A small CTC audio transcriber, trained from scratch: trained on short read English sentences (LibriTTS-R).
Rows from block 7, named by matrix and row number. Each number is 200 + 40 x the weight over the matrix's rms, rounded and kept within 0 to 999. All counts start at 0.
# conv: pointwise conv (model.blocks.7.conv.weight, 128x128x1), inputs 0-127
conv.25,128,209,198,308,201,196,211,245,282,212,201,168,217,197,186,210,207,185,197,158,204,76,202,156,116,257,175,199,203,232,197,201,241,82,213,216,229,185,203,196,219,204,159,201,195,128,122,183,189,229,219,228,241,216,173,196,145,169,134,178,170,203,154,167,198,189,171,147,202,190,200,198,197,234,208,148,158,131,183,163,169,238,201,119,235,278,198,207,229,191,201,197,222,211,237,194,170,224,194,234,192,210,194,167,206,181,76,201,223,197,162,206,202,161,232,138,364,198,220,204,243,196,201,197,191,197,190,163
conv.26,188,118,206,187,192,110,202,191,200,189,98,188,159,157,227,202,239,200,231,271,214,240,156,129,206,273,110,240,155,186,207,199,200,198,160,197,198,195,205,190,181,210,156,214,201,200,111,219,185,116,234,183,232,258,170,158,177,169,190,235,263,160,202,243,343,189,190,236,176,211,137,188,228,206,208,289,197,181,195,166,199,184,203,148,203,178,182,201,239,207,293,243,181,274,198,216,202,224,234,209,237,161,193,196,175,206,210,194,210,187,204,169,232,199,215,166,176,176,279,198,170,181,148,221,218,333,181,239
conv.27,143,195,190,196,242,187,198,200,173,124,187,207,246,161,178,196,161,217,226,136,184,207,159,251,164,234,161,146,210,223,198,180,180,213,162,176,172,201,173,204,184,240,161,196,200,200,141,176,202,185,160,197,112,212,200,240,201,197,153,120,207,286,194,195,238,199,136,130,192,175,196,172,150,251,210,175,194,198,204,196,216,257,213,340,204,119,228,172,153,149,77,211,202,227,214,206,245,270,172,168,155,204,201,174,218,197,159,211,200,189,210,200,134,290,140,203,325,169,124,189,167,249,197,155,204,195,221,228
conv.28,204,203,199,177,197,192,170,193,193,212,154,221,197,172,202,0,199,226,201,196,208,175,177,203,206,206,208,195,197,187,229,231,169,181,200,208,96,186,172,222,222,200,202,205,216,203,200,174,80,211,264,203,218,186,205,181,181,200,217,217,192,178,137,192,201,162,204,191,198,217,210,176,200,193,198,214,201,209,135,183,203,196,206,192,214,229,173,194,196,101,216,222,218,202,221,229,176,197,193,245,199,204,202,224,203,195,198,212,202,52,187,210,193,191,208,225,196,223,194,2,161,190,195,190,205,232,201,190
conv.29,213,193,192,199,140,160,249,239,247,139,215,158,183,186,206,190,165,195,206,204,198,238,180,173,179,195,189,192,178,128,234,104,174,205,153,121,197,162,206,222,210,146,224,199,254,205,214,192,187,257,132,132,138,252,204,189,331,133,220,235,202,227,165,180,167,145,168,213,160,223,146,87,224,171,207,192,167,141,107,208,225,204,214,149,166,253,194,257,97,189,123,232,206,176,202,194,166,266,192,258,42,237,135,187,185,205,75,177,201,198,200,208,162,187,203,191,194,217,226,197,171,206,237,201,230,203,209,154
conv.30,171,198,183,186,192,142,205,227,226,160,198,203,242,161,183,189,200,208,301,211,197,162,102,204,200,206,159,191,258,215,220,126,173,112,204,164,179,163,154,195,199,100,220,204,194,137,165,219,236,213,117,258,161,120,341,211,235,207,188,189,220,200,201,191,189,199,170,142,198,220,134,193,217,219,178,232,205,281,172,199,199,200,190,216,166,207,233,129,209,199,201,200,254,334,196,145,200,196,193,221,112,203,200,148,166,158,279,209,182,198,188,194,181,192,235,278,157,148,192,203,209,255,232,175,192,99,208,201
conv.31,203,147,162,157,172,222,210,216,147,205,196,181,184,138,211,197,184,202,176,170,103,178,205,318,204,141,194,122,146,172,203,152,214,200,222,209,201,168,317,193,190,163,192,197,259,127,215,231,188,188,221,188,205,122,226,162,202,218,218,194,200,200,244,303,178,196,210,252,159,197,140,187,196,202,197,159,161,188,243,202,225,246,204,192,243,88,197,194,194,197,197,252,241,229,189,171,214,286,165,260,233,193,186,251,167,218,223,216,250,196,196,104,163,181,313,207,234,183,201,200,212,182,189,205,198,209,214,224
conv.32,157,254,176,126,172,194,179,143,201,164,132,193,192,114,174,199,197,261,153,186,214,139,182,201,263,203,200,219,146,186,175,271,190,170,214,198,143,181,242,159,205,175,273,170,201,212,245,352,188,194,205,134,180,152,198,233,206,225,220,145,183,201,177,197,179,209,205,174,202,176,215,207,200,165,204,162,182,195,227,200,198,191,251,203,197,231,308,235,257,199,193,154,226,245,227,182,267,214,141,157,172,157,203,163,202,208,229,209,204,217,198,105,239,171,143,223,174,202,284,200,241,132,178,147,190,96,218,151
conv.33,210,165,176,145,173,141,207,211,203,224,173,205,224,179,174,228,193,366,139,187,172,128,201,110,177,200,279,196,174,182,103,155,303,170,214,198,185,233,195,236,195,223,208,178,182,279,206,158,200,214,126,197,195,242,274,213,187,154,150,198,187,149,190,119,201,104,218,144,115,214,215,188,261,168,197,192,177,106,192,198,158,200,184,183,196,200,233,237,172,232,203,202,186,186,193,202,152,158,141,202,206,209,220,185,150,192,211,217,191,222,196,197,191,179,215,198,220,214,176,222,192,257,197,197,212,84,209,85
conv.34,192,176,196,198,133,270,168,199,154,166,133,189,175,168,194,196,195,147,168,276,214,160,171,211,182,179,132,200,200,197,176,175,203,221,141,218,201,172,175,170,175,172,203,180,89,195,143,195,118,272,281,203,232,121,198,168,149,183,195,143,109,159,207,207,262,141,197,130,195,211,208,181,174,215,167,197,186,177,201,308,176,246,222,184,199,200,189,203,208,201,221,253,217,249,206,200,173,203,55,179,160,202,225,217,174,217,198,183,120,199,202,150,173,189,221,210,220,179,186,199,203,239,178,258,265,187,237,175
conv.35,158,240,265,140,229,187,175,220,242,209,194,174,130,122,184,212,193,169,206,185,209,202,185,125,192,174,231,220,278,195,156,207,227,195,202,353,201,181,129,195,199,209,197,165,192,206,246,194,209,142,313,216,206,242,204,206,256,175,180,179,161,193,198,164,199,182,184,198,167,176,185,258,212,185,273,201,145,200,249,212,195,198,238,243,207,238,159,183,212,204,181,191,186,165,163,167,202,299,184,322,135,175,217,224,191,197,133,270,268,194,211,195,191,225,196,198,209,291,166,205,186,197,192,216,251,249,213,154
conv.36,183,114,169,182,170,201,149,276,227,191,250,230,291,254,221,179,234,189,188,196,158,182,177,124,194,181,230,198,202,196,232,203,187,254,201,194,201,232,210,225,223,195,209,204,270,187,196,250,259,222,193,158,231,183,206,189,91,141,147,225,210,184,179,235,209,236,203,163,226,196,110,138,210,219,154,120,229,192,188,227,70,188,193,239,304,212,212,209,195,220,200,207,286,350,129,172,185,274,200,190,139,221,197,203,217,123,163,171,191,185,171,185,172,203,134,203,177,199,186,199,205,201,204,224,188,200,198,181
conv.37,196,197,203,233,162,121,196,72,188,105,177,83,204,151,203,179,197,255,154,179,223,196,177,204,241,109,205,252,106,199,159,267,226,200,113,201,199,208,236,243,204,232,178,210,110,210,200,197,244,209,197,170,189,176,207,126,198,189,192,152,254,194,177,105,182,280,213,190,183,201,197,189,199,228,198,112,198,186,232,199,291,172,178,175,194,203,210,173,159,197,152,181,224,267,185,210,196,196,206,159,173,196,198,75,129,108,118,187,231,196,232,202,151,251,183,264,211,248,171,186,191,215,217,197,204,83,161,167
conv.38,197,204,323,218,222,151,231,174,280,181,171,182,243,173,207,201,256,176,139,292,194,226,200,194,163,198,201,225,185,187,199,148,204,251,199,117,172,200,200,172,138,206,138,221,179,245,209,185,200,137,232,197,154,186,181,185,251,194,271,194,230,204,175,170,197,112,206,216,93,191,218,199,204,212,147,163,214,172,246,180,202,264,198,180,183,198,225,132,205,190,200,214,130,197,173,203,112,224,182,186,197,197,190,260,221,201,183,182,220,206,203,162,167,197,217,261,279,186,173,208,242,247,175,181,251,201,211,134
conv.39,208,216,140,140,250,188,199,201,176,209,203,163,202,255,208,202,198,126,206,241,238,170,163,227,211,256,199,120,221,154,178,154,273,175,192,255,201,166,190,198,202,205,213,198,193,227,303,166,216,195,199,190,186,208,132,208,209,195,212,180,210,177,187,167,74,145,229,170,196,271,209,113,199,194,192,152,256,270,201,199,172,243,213,210,156,177,196,199,146,184,194,232,189,186,199,150,186,93,130,167,204,261,200,160,310,144,200,187,191,211,192,192,214,151,256,180,302,147,230,209,223,203,181,215,203,273,212,221
conv.40,195,192,209,221,73,226,156,215,187,149,195,224,221,176,196,204,215,200,178,153,186,226,198,191,206,185,274,207,196,204,195,230,156,201,188,200,201,144,235,208,233,70,255,200,186,350,227,182,236,203,180,165,198,198,130,198,213,200,189,199,127,198,201,238,204,118,196,214,197,171,210,210,201,205,201,203,201,189,196,209,226,189,175,180,198,203,180,197,57,154,197,187,201,90,242,223,125,243,172,177,131,331,174,173,296,127,174,181,176,200,203,204,179,199,184,177,199,172,210,204,237,217,204,189,190,233,213,189
conv.41,119,175,246,172,224,244,106,199,197,199,141,191,196,143,175,202,237,198,155,198,191,199,211,172,222,208,141,252,189,164,303,200,218,199,200,196,205,216,192,195,185,265,189,161,177,200,204,170,192,353,199,198,197,282,128,381,125,192,281,187,167,193,205,179,238,177,184,194,166,199,196,182,198,197,103,203,201,209,270,170,209,100,201,250,170,194,193,208,242,170,223,199,201,247,200,201,130,201,198,153,255,166,151,162,202,303,182,191,179,205,240,234,213,207,177,217,153,186,156,200,172,213,198,197,200,171,261,187
conv.42,163,152,192,192,191,192,192,235,205,167,147,183,202,195,212,161,203,212,217,142,181,174,213,194,215,258,209,203,206,201,165,214,271,245,199,169,201,175,192,260,137,150,210,225,195,208,206,136,73,160,213,154,220,202,201,202,194,190,197,189,236,125,66,85,178,184,245,141,244,204,194,125,245,196,208,202,244,121,283,229,153,160,220,180,226,208,214,210,210,229,214,238,219,182,223,164,270,200,230,222,197,198,185,199,218,186,206,199,208,159,174,288,183,196,210,195,196,205,196,132,110,197,283,181,186,199,232,204
conv.43,213,196,173,141,185,345,191,175,202,147,185,197,160,198,193,201,214,219,138,217,211,152,207,202,186,233,169,213,210,233,178,254,155,200,203,117,193,251,197,196,214,201,214,160,201,199,199,194,203,196,187,199,193,246,198,211,240,210,246,196,209,183,222,168,235,117,242,260,186,138,162,143,182,185,214,334,212,167,213,203,128,190,209,244,198,285,214,119,177,184,163,274,201,195,199,180,173,191,291,223,137,198,195,203,178,199,235,160,77,206,210,155,141,182,200,200,233,206,197,200,194,208,192,239,277,150,293,180
conv.44,188,184,191,184,179,195,217,287,183,214,196,188,190,167,180,197,355,155,258,236,140,185,213,200,195,184,221,154,192,204,128,140,166,174,246,201,203,200,191,189,192,132,170,203,187,202,199,211,252,203,106,202,223,181,153,212,198,139,211,236,199,191,195,199,250,123,154,170,119,215,184,203,238,213,209,143,175,177,239,196,222,205,225,185,183,116,302,221,171,154,193,200,195,141,245,153,319,93,202,131,199,236,196,162,174,211,147,224,279,200,198,185,221,231,188,196,174,198,201,199,155,164,195,199,195,191,134,153
conv.45,125,202,202,215,221,198,196,195,201,333,197,296,233,199,107,230,257,222,151,146,185,188,135,229,207,200,253,221,221,167,259,240,203,196,237,149,207,147,221,201,206,197,175,138,245,205,166,220,197,144,179,198,212,192,290,199,219,188,186,165,199,121,189,198,199,194,213,182,169,131,182,80,209,169,245,177,199,182,143,195,163,202,232,251,213,201,200,141,301,176,158,102,234,205,174,199,197,250,177,210,237,203,199,202,262,218,197,166,220,203,139,214,212,159,194,187,204,135,239,197,183,191,208,220,206,181,189,167
conv.46,277,190,246,128,197,124,167,204,239,180,192,282,249,180,173,175,203,207,225,205,94,203,175,204,223,118,207,195,159,165,170,197,173,188,191,183,183,257,156,194,160,219,249,184,215,185,176,201,169,221,204,251,212,201,212,184,190,240,191,187,168,198,204,192,200,187,228,150,192,221,166,154,129,199,196,183,183,195,225,200,275,243,180,181,199,144,310,159,146,219,162,149,126,207,197,257,215,191,298,192,292,203,171,206,176,167,150,163,194,188,155,200,191,230,218,142,205,150,171,197,145,289,73,190,207,184,268,159
conv.47,114,281,265,262,186,267,195,153,151,199,260,191,144,202,235,195,143,186,209,190,195,201,203,205,104,206,146,195,235,199,200,176,197,202,145,157,191,196,166,225,158,203,214,228,175,211,182,194,203,206,180,190,221,242,214,241,187,204,201,254,204,208,205,145,202,152,288,234,108,118,172,207,213,176,189,202,112,212,175,266,223,188,213,191,202,188,290,205,191,176,178,265,182,184,207,312,189,199,202,190,242,194,158,142,287,216,96,196,121,200,91,220,204,199,201,158,212,174,236,200,258,166,205,177,134,201,299,158
conv.48,217,247,203,179,219,197,188,98,181,191,183,212,194,188,213,198,205,161,101,148,215,110,140,171,319,189,278,200,265,204,110,171,273,120,138,163,228,185,202,228,209,199,198,201,109,73,242,193,221,183,179,207,233,243,178,192,203,215,191,144,202,94,195,250,162,134,213,183,188,148,185,205,168,220,295,173,162,212,184,267,187,204,198,195,204,208,194,208,132,193,199,210,212,210,203,172,199,254,181,236,212,71,178,145,195,197,203,174,279,201,200,227,230,243,143,255,202,163,216,217,202,154,197,177,196,194,192,205
conv.49,170,176,179,188,141,231,124,190,197,137,207,220,208,216,177,199,187,227,224,196,228,308,136,224,199,183,151,219,200,185,203,187,230,249,199,198,204,209,197,245,111,150,230,211,257,226,177,192,200,150,211,199,166,100,209,172,194,151,164,217,270,169,187,192,184,195,177,179,175,113,189,190,193,218,175,201,135,162,193,167,198,213,199,200,83,179,155,216,266,215,182,156,277,243,279,304,159,186,191,194,197,228,275,199,212,158,193,146,160,175,199,199,189,181,239,163,149,200,237,198,235,246,189,236,239,149,87,188
conv.50,196,211,143,200,192,126,204,197,237,143,204,204,188,217,204,196,195,196,143,320,332,173,113,180,175,258,196,196,276,326,188,213,212,168,316,219,214,125,123,214,234,200,210,197,176,206,143,185,174,214,135,180,238,201,207,144,199,202,193,301,217,200,206,211,73,181,227,167,148,170,234,196,197,194,209,215,175,192,183,194,196,153,205,221,165,268,209,202,137,205,159,217,196,203,193,203,203,200,207,198,167,201,202,190,216,192,143,215,203,192,245,196,242,164,139,143,98,202,205,197,206,220,210,214,193,207,199,188
conv.51,199,248,194,142,202,181,133,204,204,142,214,182,221,211,180,201,137,163,202,195,323,154,180,158,146,192,175,223,234,199,170,155,155,161,189,153,155,212,191,195,142,160,137,210,256,173,105,197,190,203,220,207,192,195,180,197,146,218,249,127,200,262,188,175,224,239,248,166,149,171,71,155,199,191,205,166,123,213,188,191,227,271,197,118,200,176,167,202,225,205,196,108,196,224,236,201,197,197,200,265,229,132,175,217,196,129,211,179,203,187,193,178,211,120,212,179,165,176,234,197,191,201,181,200,238,219,249,188
conv.52,204,210,166,199,189,191,158,247,208,174,239,193,203,206,221,23,180,195,207,207,228,148,201,227,194,208,206,183,211,210,196,215,126,206,218,209,109,197,195,181,204,156,196,172,181,186,219,164,174,211,205,200,204,195,175,158,202,205,205,224,172,198,108,198,212,166,200,193,178,199,197,189,189,198,209,212,180,194,224,202,201,213,187,207,228,226,156,197,199,99,247,158,199,196,173,201,250,206,200,144,209,216,221,203,199,170,197,217,210,68,237,195,203,203,200,191,209,200,192,27,203,195,184,200,198,185,204,197
conv.53,182,211,142,230,222,171,202,187,263,211,257,193,167,242,171,198,277,177,171,197,177,181,122,135,185,242,219,187,238,168,260,205,195,251,272,199,274,196,131,211,202,196,191,187,200,195,200,176,212,83,198,206,203,201,159,195,200,178,224,177,146,198,176,140,210,210,269,209,218,204,202,300,107,268,196,194,177,209,163,95,194,185,189,207,207,129,127,197,148,139,261,195,184,208,160,110,212,151,164,175,212,164,214,64,182,196,154,216,213,210,207,196,176,188,196,203,209,197,246,208,179,207,206,247,201,126,192,146
conv.54,175,241,276,275,200,152,180,91,263,159,203,214,155,203,199,194,249,198,184,190,199,251,205,220,172,232,220,182,224,84,213,205,153,169,174,208,220,141,232,116,230,160,207,271,316,179,235,232,171,164,205,145,190,140,240,267,168,166,184,203,285,203,194,163,237,200,241,197,170,164,196,182,238,287,190,193,196,217,241,161,261,217,202,235,186,196,182,168,139,195,186,210,201,205,189,177,167,185,57,239,237,207,199,171,240,250,225,230,208,192,214,184,143,269,235,145,200,201,225,181,212,172,181,219,180,224,177,221
conv.55,165,296,225,170,207,306,147,198,199,191,157,195,232,205,190,198,188,155,196,211,233,191,152,210,179,185,171,162,204,200,180,224,170,199,209,173,201,208,187,173,214,203,247,200,249,200,127,167,145,205,350,182,198,150,205,177,327,194,269,126,199,232,202,185,198,195,262,188,207,135,189,135,190,154,234,200,198,250,213,226,200,237,243,175,217,189,196,212,104,163,167,214,189,141,235,295,246,204,186,194,180,205,180,216,215,369,202,242,211,198,248,150,165,170,213,213,187,198,161,192,162,219,204,192,142,197,233,240
conv.56,197,169,183,190,206,137,178,175,185,107,293,128,146,187,175,199,176,126,198,103,206,242,188,159,160,197,191,154,210,186,160,183,68,199,165,194,289,197,200,166,187,178,267,206,200,182,229,161,213,203,202,238,224,198,201,181,174,233,202,161,205,328,194,190,224,194,192,205,174,191,193,167,205,273,148,179,178,175,191,245,199,288,197,153,201,149,203,184,208,265,195,228,196,236,133,201,249,201,177,203,246,215,204,99,158,207,158,327,292,196,217,166,204,248,156,203,251,201,213,199,199,171,177,198,282,211,171,197
conv.57,171,184,133,195,139,235,244,199,203,218,184,249,240,196,271,202,0,192,254,220,158,91,227,254,215,201,216,193,179,199,178,202,222,181,224,363,186,212,186,192,171,171,242,219,173,204,190,219,201,203,117,187,160,199,184,210,225,202,216,200,239,220,196,151,172,210,204,198,200,197,210,197,235,203,178,185,91,224,250,196,187,213,191,250,207,140,285,203,160,204,178,202,175,194,143,198,226,196,206,158,161,271,196,184,185,169,204,134,72,191,191,192,215,193,199,203,243,241,170,186,207,183,213,150,232,201,184,137
conv.58,198,204,282,238,215,222,160,190,220,140,168,204,229,267,169,196,199,152,66,172,224,176,205,202,98,218,240,234,200,199,205,156,217,142,231,161,155,201,237,205,180,302,318,209,131,144,123,218,217,243,228,224,171,215,118,213,201,205,203,193,212,156,219,278,258,156,181,169,202,163,272,187,171,203,206,198,193,213,145,179,200,199,200,229,227,196,202,203,225,197,143,167,158,240,167,280,79,200,238,190,306,183,140,242,179,254,207,189,254,205,197,225,212,189,200,210,198,225,196,202,143,202,201,229,199,253,194,184
conv.59,224,248,222,203,221,194,190,256,213,117,206,202,183,239,206,200,148,227,150,191,250,175,190,140,195,232,224,195,206,200,164,235,168,198,196,184,221,214,172,121,201,188,170,211,240,324,192,255,139,174,218,161,266,177,205,199,239,126,262,238,164,205,213,201,157,192,196,214,212,178,218,195,195,159,237,244,288,190,204,219,146,225,200,223,202,203,104,344,231,213,166,205,225,104,216,198,186,193,177,165,196,206,315,225,244,197,193,199,206,196,195,184,173,231,180,152,201,254,223,193,238,176,162,266,186,199,152,191
conv.60,247,321,165,229,201,159,199,201,216,207,94,202,215,213,147,203,198,182,270,175,235,185,171,119,165,176,206,199,200,198,298,179,200,219,178,171,161,111,264,215,265,184,157,196,109,156,289,205,200,249,229,196,140,217,176,183,247,210,202,279,218,234,203,94,188,197,219,304,208,169,138,155,290,163,190,174,166,257,151,201,229,225,146,205,162,198,179,198,267,308,247,206,201,216,198,153,188,207,206,197,274,143,216,279,155,194,87,183,205,220,239,200,196,198,194,171,207,188,187,209,200,204,269,183,132,170,238,249
conv.61,229,205,285,296,202,206,153,201,207,238,225,152,186,198,230,204,203,200,165,184,246,257,184,185,174,198,207,205,206,278,185,195,201,201,237,236,157,200,235,166,157,198,183,218,215,205,157,188,187,127,190,255,202,175,226,92,200,203,215,214,201,164,217,213,198,112,260,187,232,201,209,198,234,194,183,157,158,204,159,198,133,206,237,150,167,221,127,204,190,199,174,143,273,208,147,156,248,185,227,195,169,188,202,222,181,210,190,178,249,177,176,186,203,149,283,142,166,164,262,201,283,184,227,265,244,186,206,83
conv.62,195,135,250,315,246,162,177,201,250,152,198,182,226,180,247,205,207,145,225,144,127,209,206,200,184,161,198,185,208,204,190,161,204,208,163,215,214,188,202,192,122,198,204,204,201,208,215,199,189,198,203,200,255,161,190,181,199,96,200,180,292,226,175,94,134,270,239,191,189,187,195,202,188,203,234,198,154,200,119,353,209,268,255,157,226,156,198,386,300,216,200,138,210,245,183,203,203,210,195,199,197,201,161,192,224,199,198,205,198,202,302,180,169,176,197,191,206,173,219,210,185,237,188,215,126,188,133,244
conv.63,174,170,207,232,182,127,202,166,150,155,257,143,270,243,192,203,200,204,169,151,187,195,179,205,136,196,167,145,185,143,160,191,169,98,272,196,194,236,161,171,183,189,168,203,221,200,160,240,199,193,180,139,202,224,212,213,202,221,213,255,211,197,131,195,149,234,130,185,66,196,185,186,203,195,205,198,92,204,190,259,204,262,106,168,230,188,199,221,110,197,193,207,203,207,352,215,209,172,225,116,189,204,196,116,204,84,138,240,141,204,162,204,142,81,177,210,205,158,224,202,225,141,189,189,209,222,224,183
conv.64,204,196,295,183,143,138,183,210,160,116,125,191,198,294,184,123,153,215,159,204,184,264,165,240,187,171,199,93,203,206,196,207,184,178,126,158,151,191,191,174,115,250,155,198,170,191,214,134,243,201,130,186,94,227,134,145,209,195,202,193,213,157,167,262,196,125,151,202,227,120,189,193,205,195,166,199,208,223,185,187,197,210,260,160,168,166,199,201,181,141,181,209,240,208,201,199,237,159,188,169,224,205,198,133,225,162,190,209,184,198,250,191,189,151,156,185,212,195,209,191,147,124,201,213,200,140,199,155
conv.65,160,200,201,307,162,137,205,188,148,197,161,169,138,217,217,200,196,206,222,186,253,203,157,179,205,242,226,123,143,163,179,183,170,247,109,137,189,229,116,213,244,199,195,120,210,199,100,188,190,218,189,279,126,215,197,204,194,251,193,162,173,211,202,229,265,199,195,200,245,242,170,180,155,230,242,203,150,137,212,160,181,231,198,188,173,126,147,185,139,223,161,197,240,220,222,256,320,135,196,136,202,195,287,194,194,185,200,170,201,216,192,181,196,109,203,198,258,144,205,197,192,170,175,227,170,161,253,182
conv.66,237,201,172,179,193,262,209,206,146,163,180,224,169,211,224,206,248,173,208,179,226,194,237,200,225,178,223,197,190,174,166,154,201,192,191,157,203,194,220,165,233,202,211,271,198,202,111,177,205,214,230,132,176,169,201,157,203,342,174,222,317,174,233,203,204,204,159,172,215,113,271,198,181,246,187,125,173,184,204,238,125,238,365,198,239,188,318,212,132,204,128,227,202,180,199,195,143,203,186,203,196,198,238,192,170,143,202,159,214,198,171,100,138,195,230,229,218,198,176,199,133,201,222,187,195,198,125,188
conv.67,125,200,162,202,195,150,161,112,192,180,156,144,195,171,216,186,214,178,275,214,251,115,114,193,195,202,189,170,233,93,144,168,128,174,195,197,234,229,188,233,218,171,194,188,106,117,193,214,245,201,196,181,207,227,161,227,183,179,201,205,220,162,170,174,199,203,185,302,114,213,121,208,156,214,199,160,198,207,136,151,225,191,182,162,236,195,181,249,159,193,227,199,201,257,131,232,260,206,196,234,200,152,147,148,139,215,120,225,134,223,126,169,182,228,181,185,168,218,180,200,204,187,208,209,221,136,176,173
conv.68,199,193,157,124,155,244,121,146,203,198,196,201,162,199,203,196,191,134,212,169,205,239,203,201,135,233,151,167,230,216,257,211,235,186,210,200,251,137,208,250,342,197,235,156,220,184,173,203,199,219,148,163,182,247,209,231,201,206,211,204,201,173,209,241,240,175,208,188,247,198,178,217,202,193,190,230,132,166,192,194,237,142,205,234,336,178,280,239,196,140,189,213,209,168,225,188,215,234,253,190,198,175,134,184,242,198,199,151,247,185,153,204,181,235,193,208,164,198,171,195,308,159,276,197,146,141,235,160
conv.69,197,250,216,242,212,259,159,147,196,203,132,174,159,182,129,201,198,107,198,171,168,158,203,181,75,211,189,199,179,164,151,182,181,136,200,168,132,172,281,157,131,198,225,222,193,123,199,256,212,175,183,253,172,228,193,177,190,157,133,201,243,222,188,185,206,181,210,173,206,218,220,194,186,199,221,216,211,137,232,194,198,154,202,211,201,217,283,173,197,173,150,192,197,189,160,199,232,193,320,194,198,158,227,206,98,184,138,218,200,211,128,272,122,202,158,146,197,262,198,196,218,253,152,227,232,111,151,190
conv.70,224,195,229,311,207,229,202,203,211,185,192,173,178,104,179,205,201,191,194,204,210,189,205,123,207,150,200,209,237,204,205,188,314,171,180,246,193,192,201,174,116,153,207,262,205,209,209,174,149,184,211,174,294,204,195,219,246,269,313,272,225,167,198,257,197,146,177,202,163,234,153,119,205,186,201,197,178,211,196,191,230,174,157,199,200,211,171,215,197,227,216,149,209,200,214,201,197,208,295,197,186,187,210,313,303,206,157,201,167,198,266,203,185,204,215,267,170,224,180,196,201,202,151,166,253,247,193,196
conv.71,127,204,203,121,147,245,198,190,303,221,201,146,247,155,202,208,196,166,265,205,198,196,241,185,200,218,173,214,200,202,167,186,242,245,182,194,179,127,191,206,198,195,196,238,194,210,152,166,193,209,136,210,187,259,192,187,180,294,221,186,257,198,182,140,203,192,195,135,144,164,175,161,166,227,120,211,188,216,180,143,206,198,197,195,209,218,218,258,207,204,201,202,78,267,238,148,230,242,199,172,248,203,207,226,166,208,216,245,193,213,103,187,203,197,159,201,200,194,189,211,202,221,144,200,251,203,207,171
conv.72,223,200,203,169,191,107,162,196,183,292,202,195,205,222,98,201,275,135,165,204,217,198,187,252,157,199,185,223,197,225,234,199,234,157,194,155,210,226,181,161,208,109,152,185,228,152,204,176,170,284,225,298,141,156,320,117,220,228,120,185,283,184,173,187,196,136,210,184,235,149,248,168,202,236,215,194,163,179,201,193,236,201,201,149,185,211,196,198,206,226,181,179,178,233,168,187,130,156,173,184,243,167,222,190,146,226,211,123,200,195,208,204,226,252,191,201,249,152,194,205,248,199,160,182,200,210,211,184
conv.73,204,201,187,239,188,163,200,182,154,235,196,205,252,203,358,204,199,156,224,328,219,189,191,198,215,24,213,214,227,147,145,213,190,184,199,188,225,249,201,195,280,219,210,178,223,181,155,169,201,229,216,177,193,162,233,202,148,153,193,258,149,268,165,246,91,204,236,170,203,199,194,184,192,185,194,102,222,125,221,295,192,288,140,196,170,223,205,185,137,198,169,193,182,182,235,201,190,197,130,200,181,192,196,171,269,229,145,206,205,207,217,184,197,204,258,139,203,173,170,207,189,197,208,239,218,198,185,210
conv.74,183,145,183,211,215,164,148,139,194,209,105,333,184,244,184,194,198,313,196,215,154,262,200,141,217,156,139,174,200,134,111,164,126,198,164,203,165,255,175,161,179,199,173,202,198,201,215,231,199,228,170,193,161,165,156,137,239,152,192,171,191,199,281,260,217,202,224,167,174,206,186,129,226,143,193,191,252,203,206,162,191,125,130,215,205,146,198,152,189,202,174,209,233,163,199,199,296,136,232,190,185,254,197,146,199,199,201,183,193,196,174,152,84,210,167,269,189,136,199,198,193,201,203,114,239,206,148,286
conv.75,178,211,198,194,161,176,179,115,187,267,190,199,201,157,151,203,121,121,188,172,209,106,208,217,161,191,187,233,158,177,181,243,148,161,200,233,203,188,202,200,132,217,199,238,116,217,223,243,187,229,118,375,199,151,143,202,200,88,130,179,187,197,188,207,244,186,140,185,165,276,155,201,179,194,225,198,183,249,220,221,198,220,190,198,252,190,146,186,197,197,209,137,168,241,199,176,170,289,175,184,231,207,201,88,239,138,122,202,200,200,125,237,178,211,175,135,201,200,199,203,198,203,211,184,207,198,274,169
conv.76,202,202,61,210,279,211,209,197,197,222,222,270,174,193,152,196,194,182,225,227,199,210,213,155,257,202,140,247,165,201,198,262,184,175,185,165,206,210,285,236,252,121,215,177,162,218,172,180,233,301,195,199,201,168,194,282,249,180,206,235,126,257,174,199,229,273,185,176,231,201,218,217,181,227,212,217,222,208,193,264,160,194,198,203,210,202,182,200,267,227,209,279,198,167,266,198,197,235,281,111,195,238,188,188,179,163,184,188,184,202,231,217,236,199,191,152,112,192,255,198,175,215,191,172,278,169,245,198
conv.77,224,207,183,203,216,149,215,198,198,215,147,153,168,203,190,203,209,238,246,285,214,190,152,179,303,172,193,155,195,210,210,207,149,153,172,173,193,155,224,205,179,216,118,196,193,177,278,189,162,204,231,194,185,118,164,133,173,176,192,194,174,185,171,64,226,177,194,211,128,162,115,116,201,194,205,207,191,210,195,196,186,169,186,210,159,199,197,201,143,196,199,197,205,218,133,200,200,154,200,185,249,307,146,185,144,186,193,182,174,200,252,321,292,165,70,217,206,197,225,202,195,242,136,197,229,146,189,202
conv.78,213,206,186,223,140,220,221,181,208,197,198,106,204,191,265,200,223,199,199,206,200,166,187,145,173,193,190,180,202,167,113,171,283,146,207,202,190,192,181,158,208,208,143,272,172,196,147,206,212,274,200,181,188,208,263,177,147,281,207,204,183,225,202,183,252,121,239,172,246,157,123,208,225,167,202,202,119,100,179,238,157,197,183,105,197,237,197,196,129,188,186,201,172,258,187,286,190,185,228,270,136,140,151,200,180,265,215,278,157,191,216,161,191,202,216,187,197,187,195,201,269,189,200,203,164,129,176,113
conv.79,289,229,210,188,270,195,232,190,182,147,163,181,241,201,220,169,162,201,194,190,199,192,44,203,254,201,156,190,202,151,139,203,195,301,167,200,189,194,201,182,163,204,203,229,243,158,168,143,215,120,116,199,199,186,184,176,206,125,193,182,201,173,199,128,157,194,201,232,162,195,197,186,181,214,154,194,274,160,150,147,199,256,206,231,275,147,191,197,165,203,230,209,125,215,239,201,176,201,196,192,259,219,85,171,213,279,200,92,197,197,199,223,185,128,186,200,164,276,206,191,238,199,307,157,206,186,194,229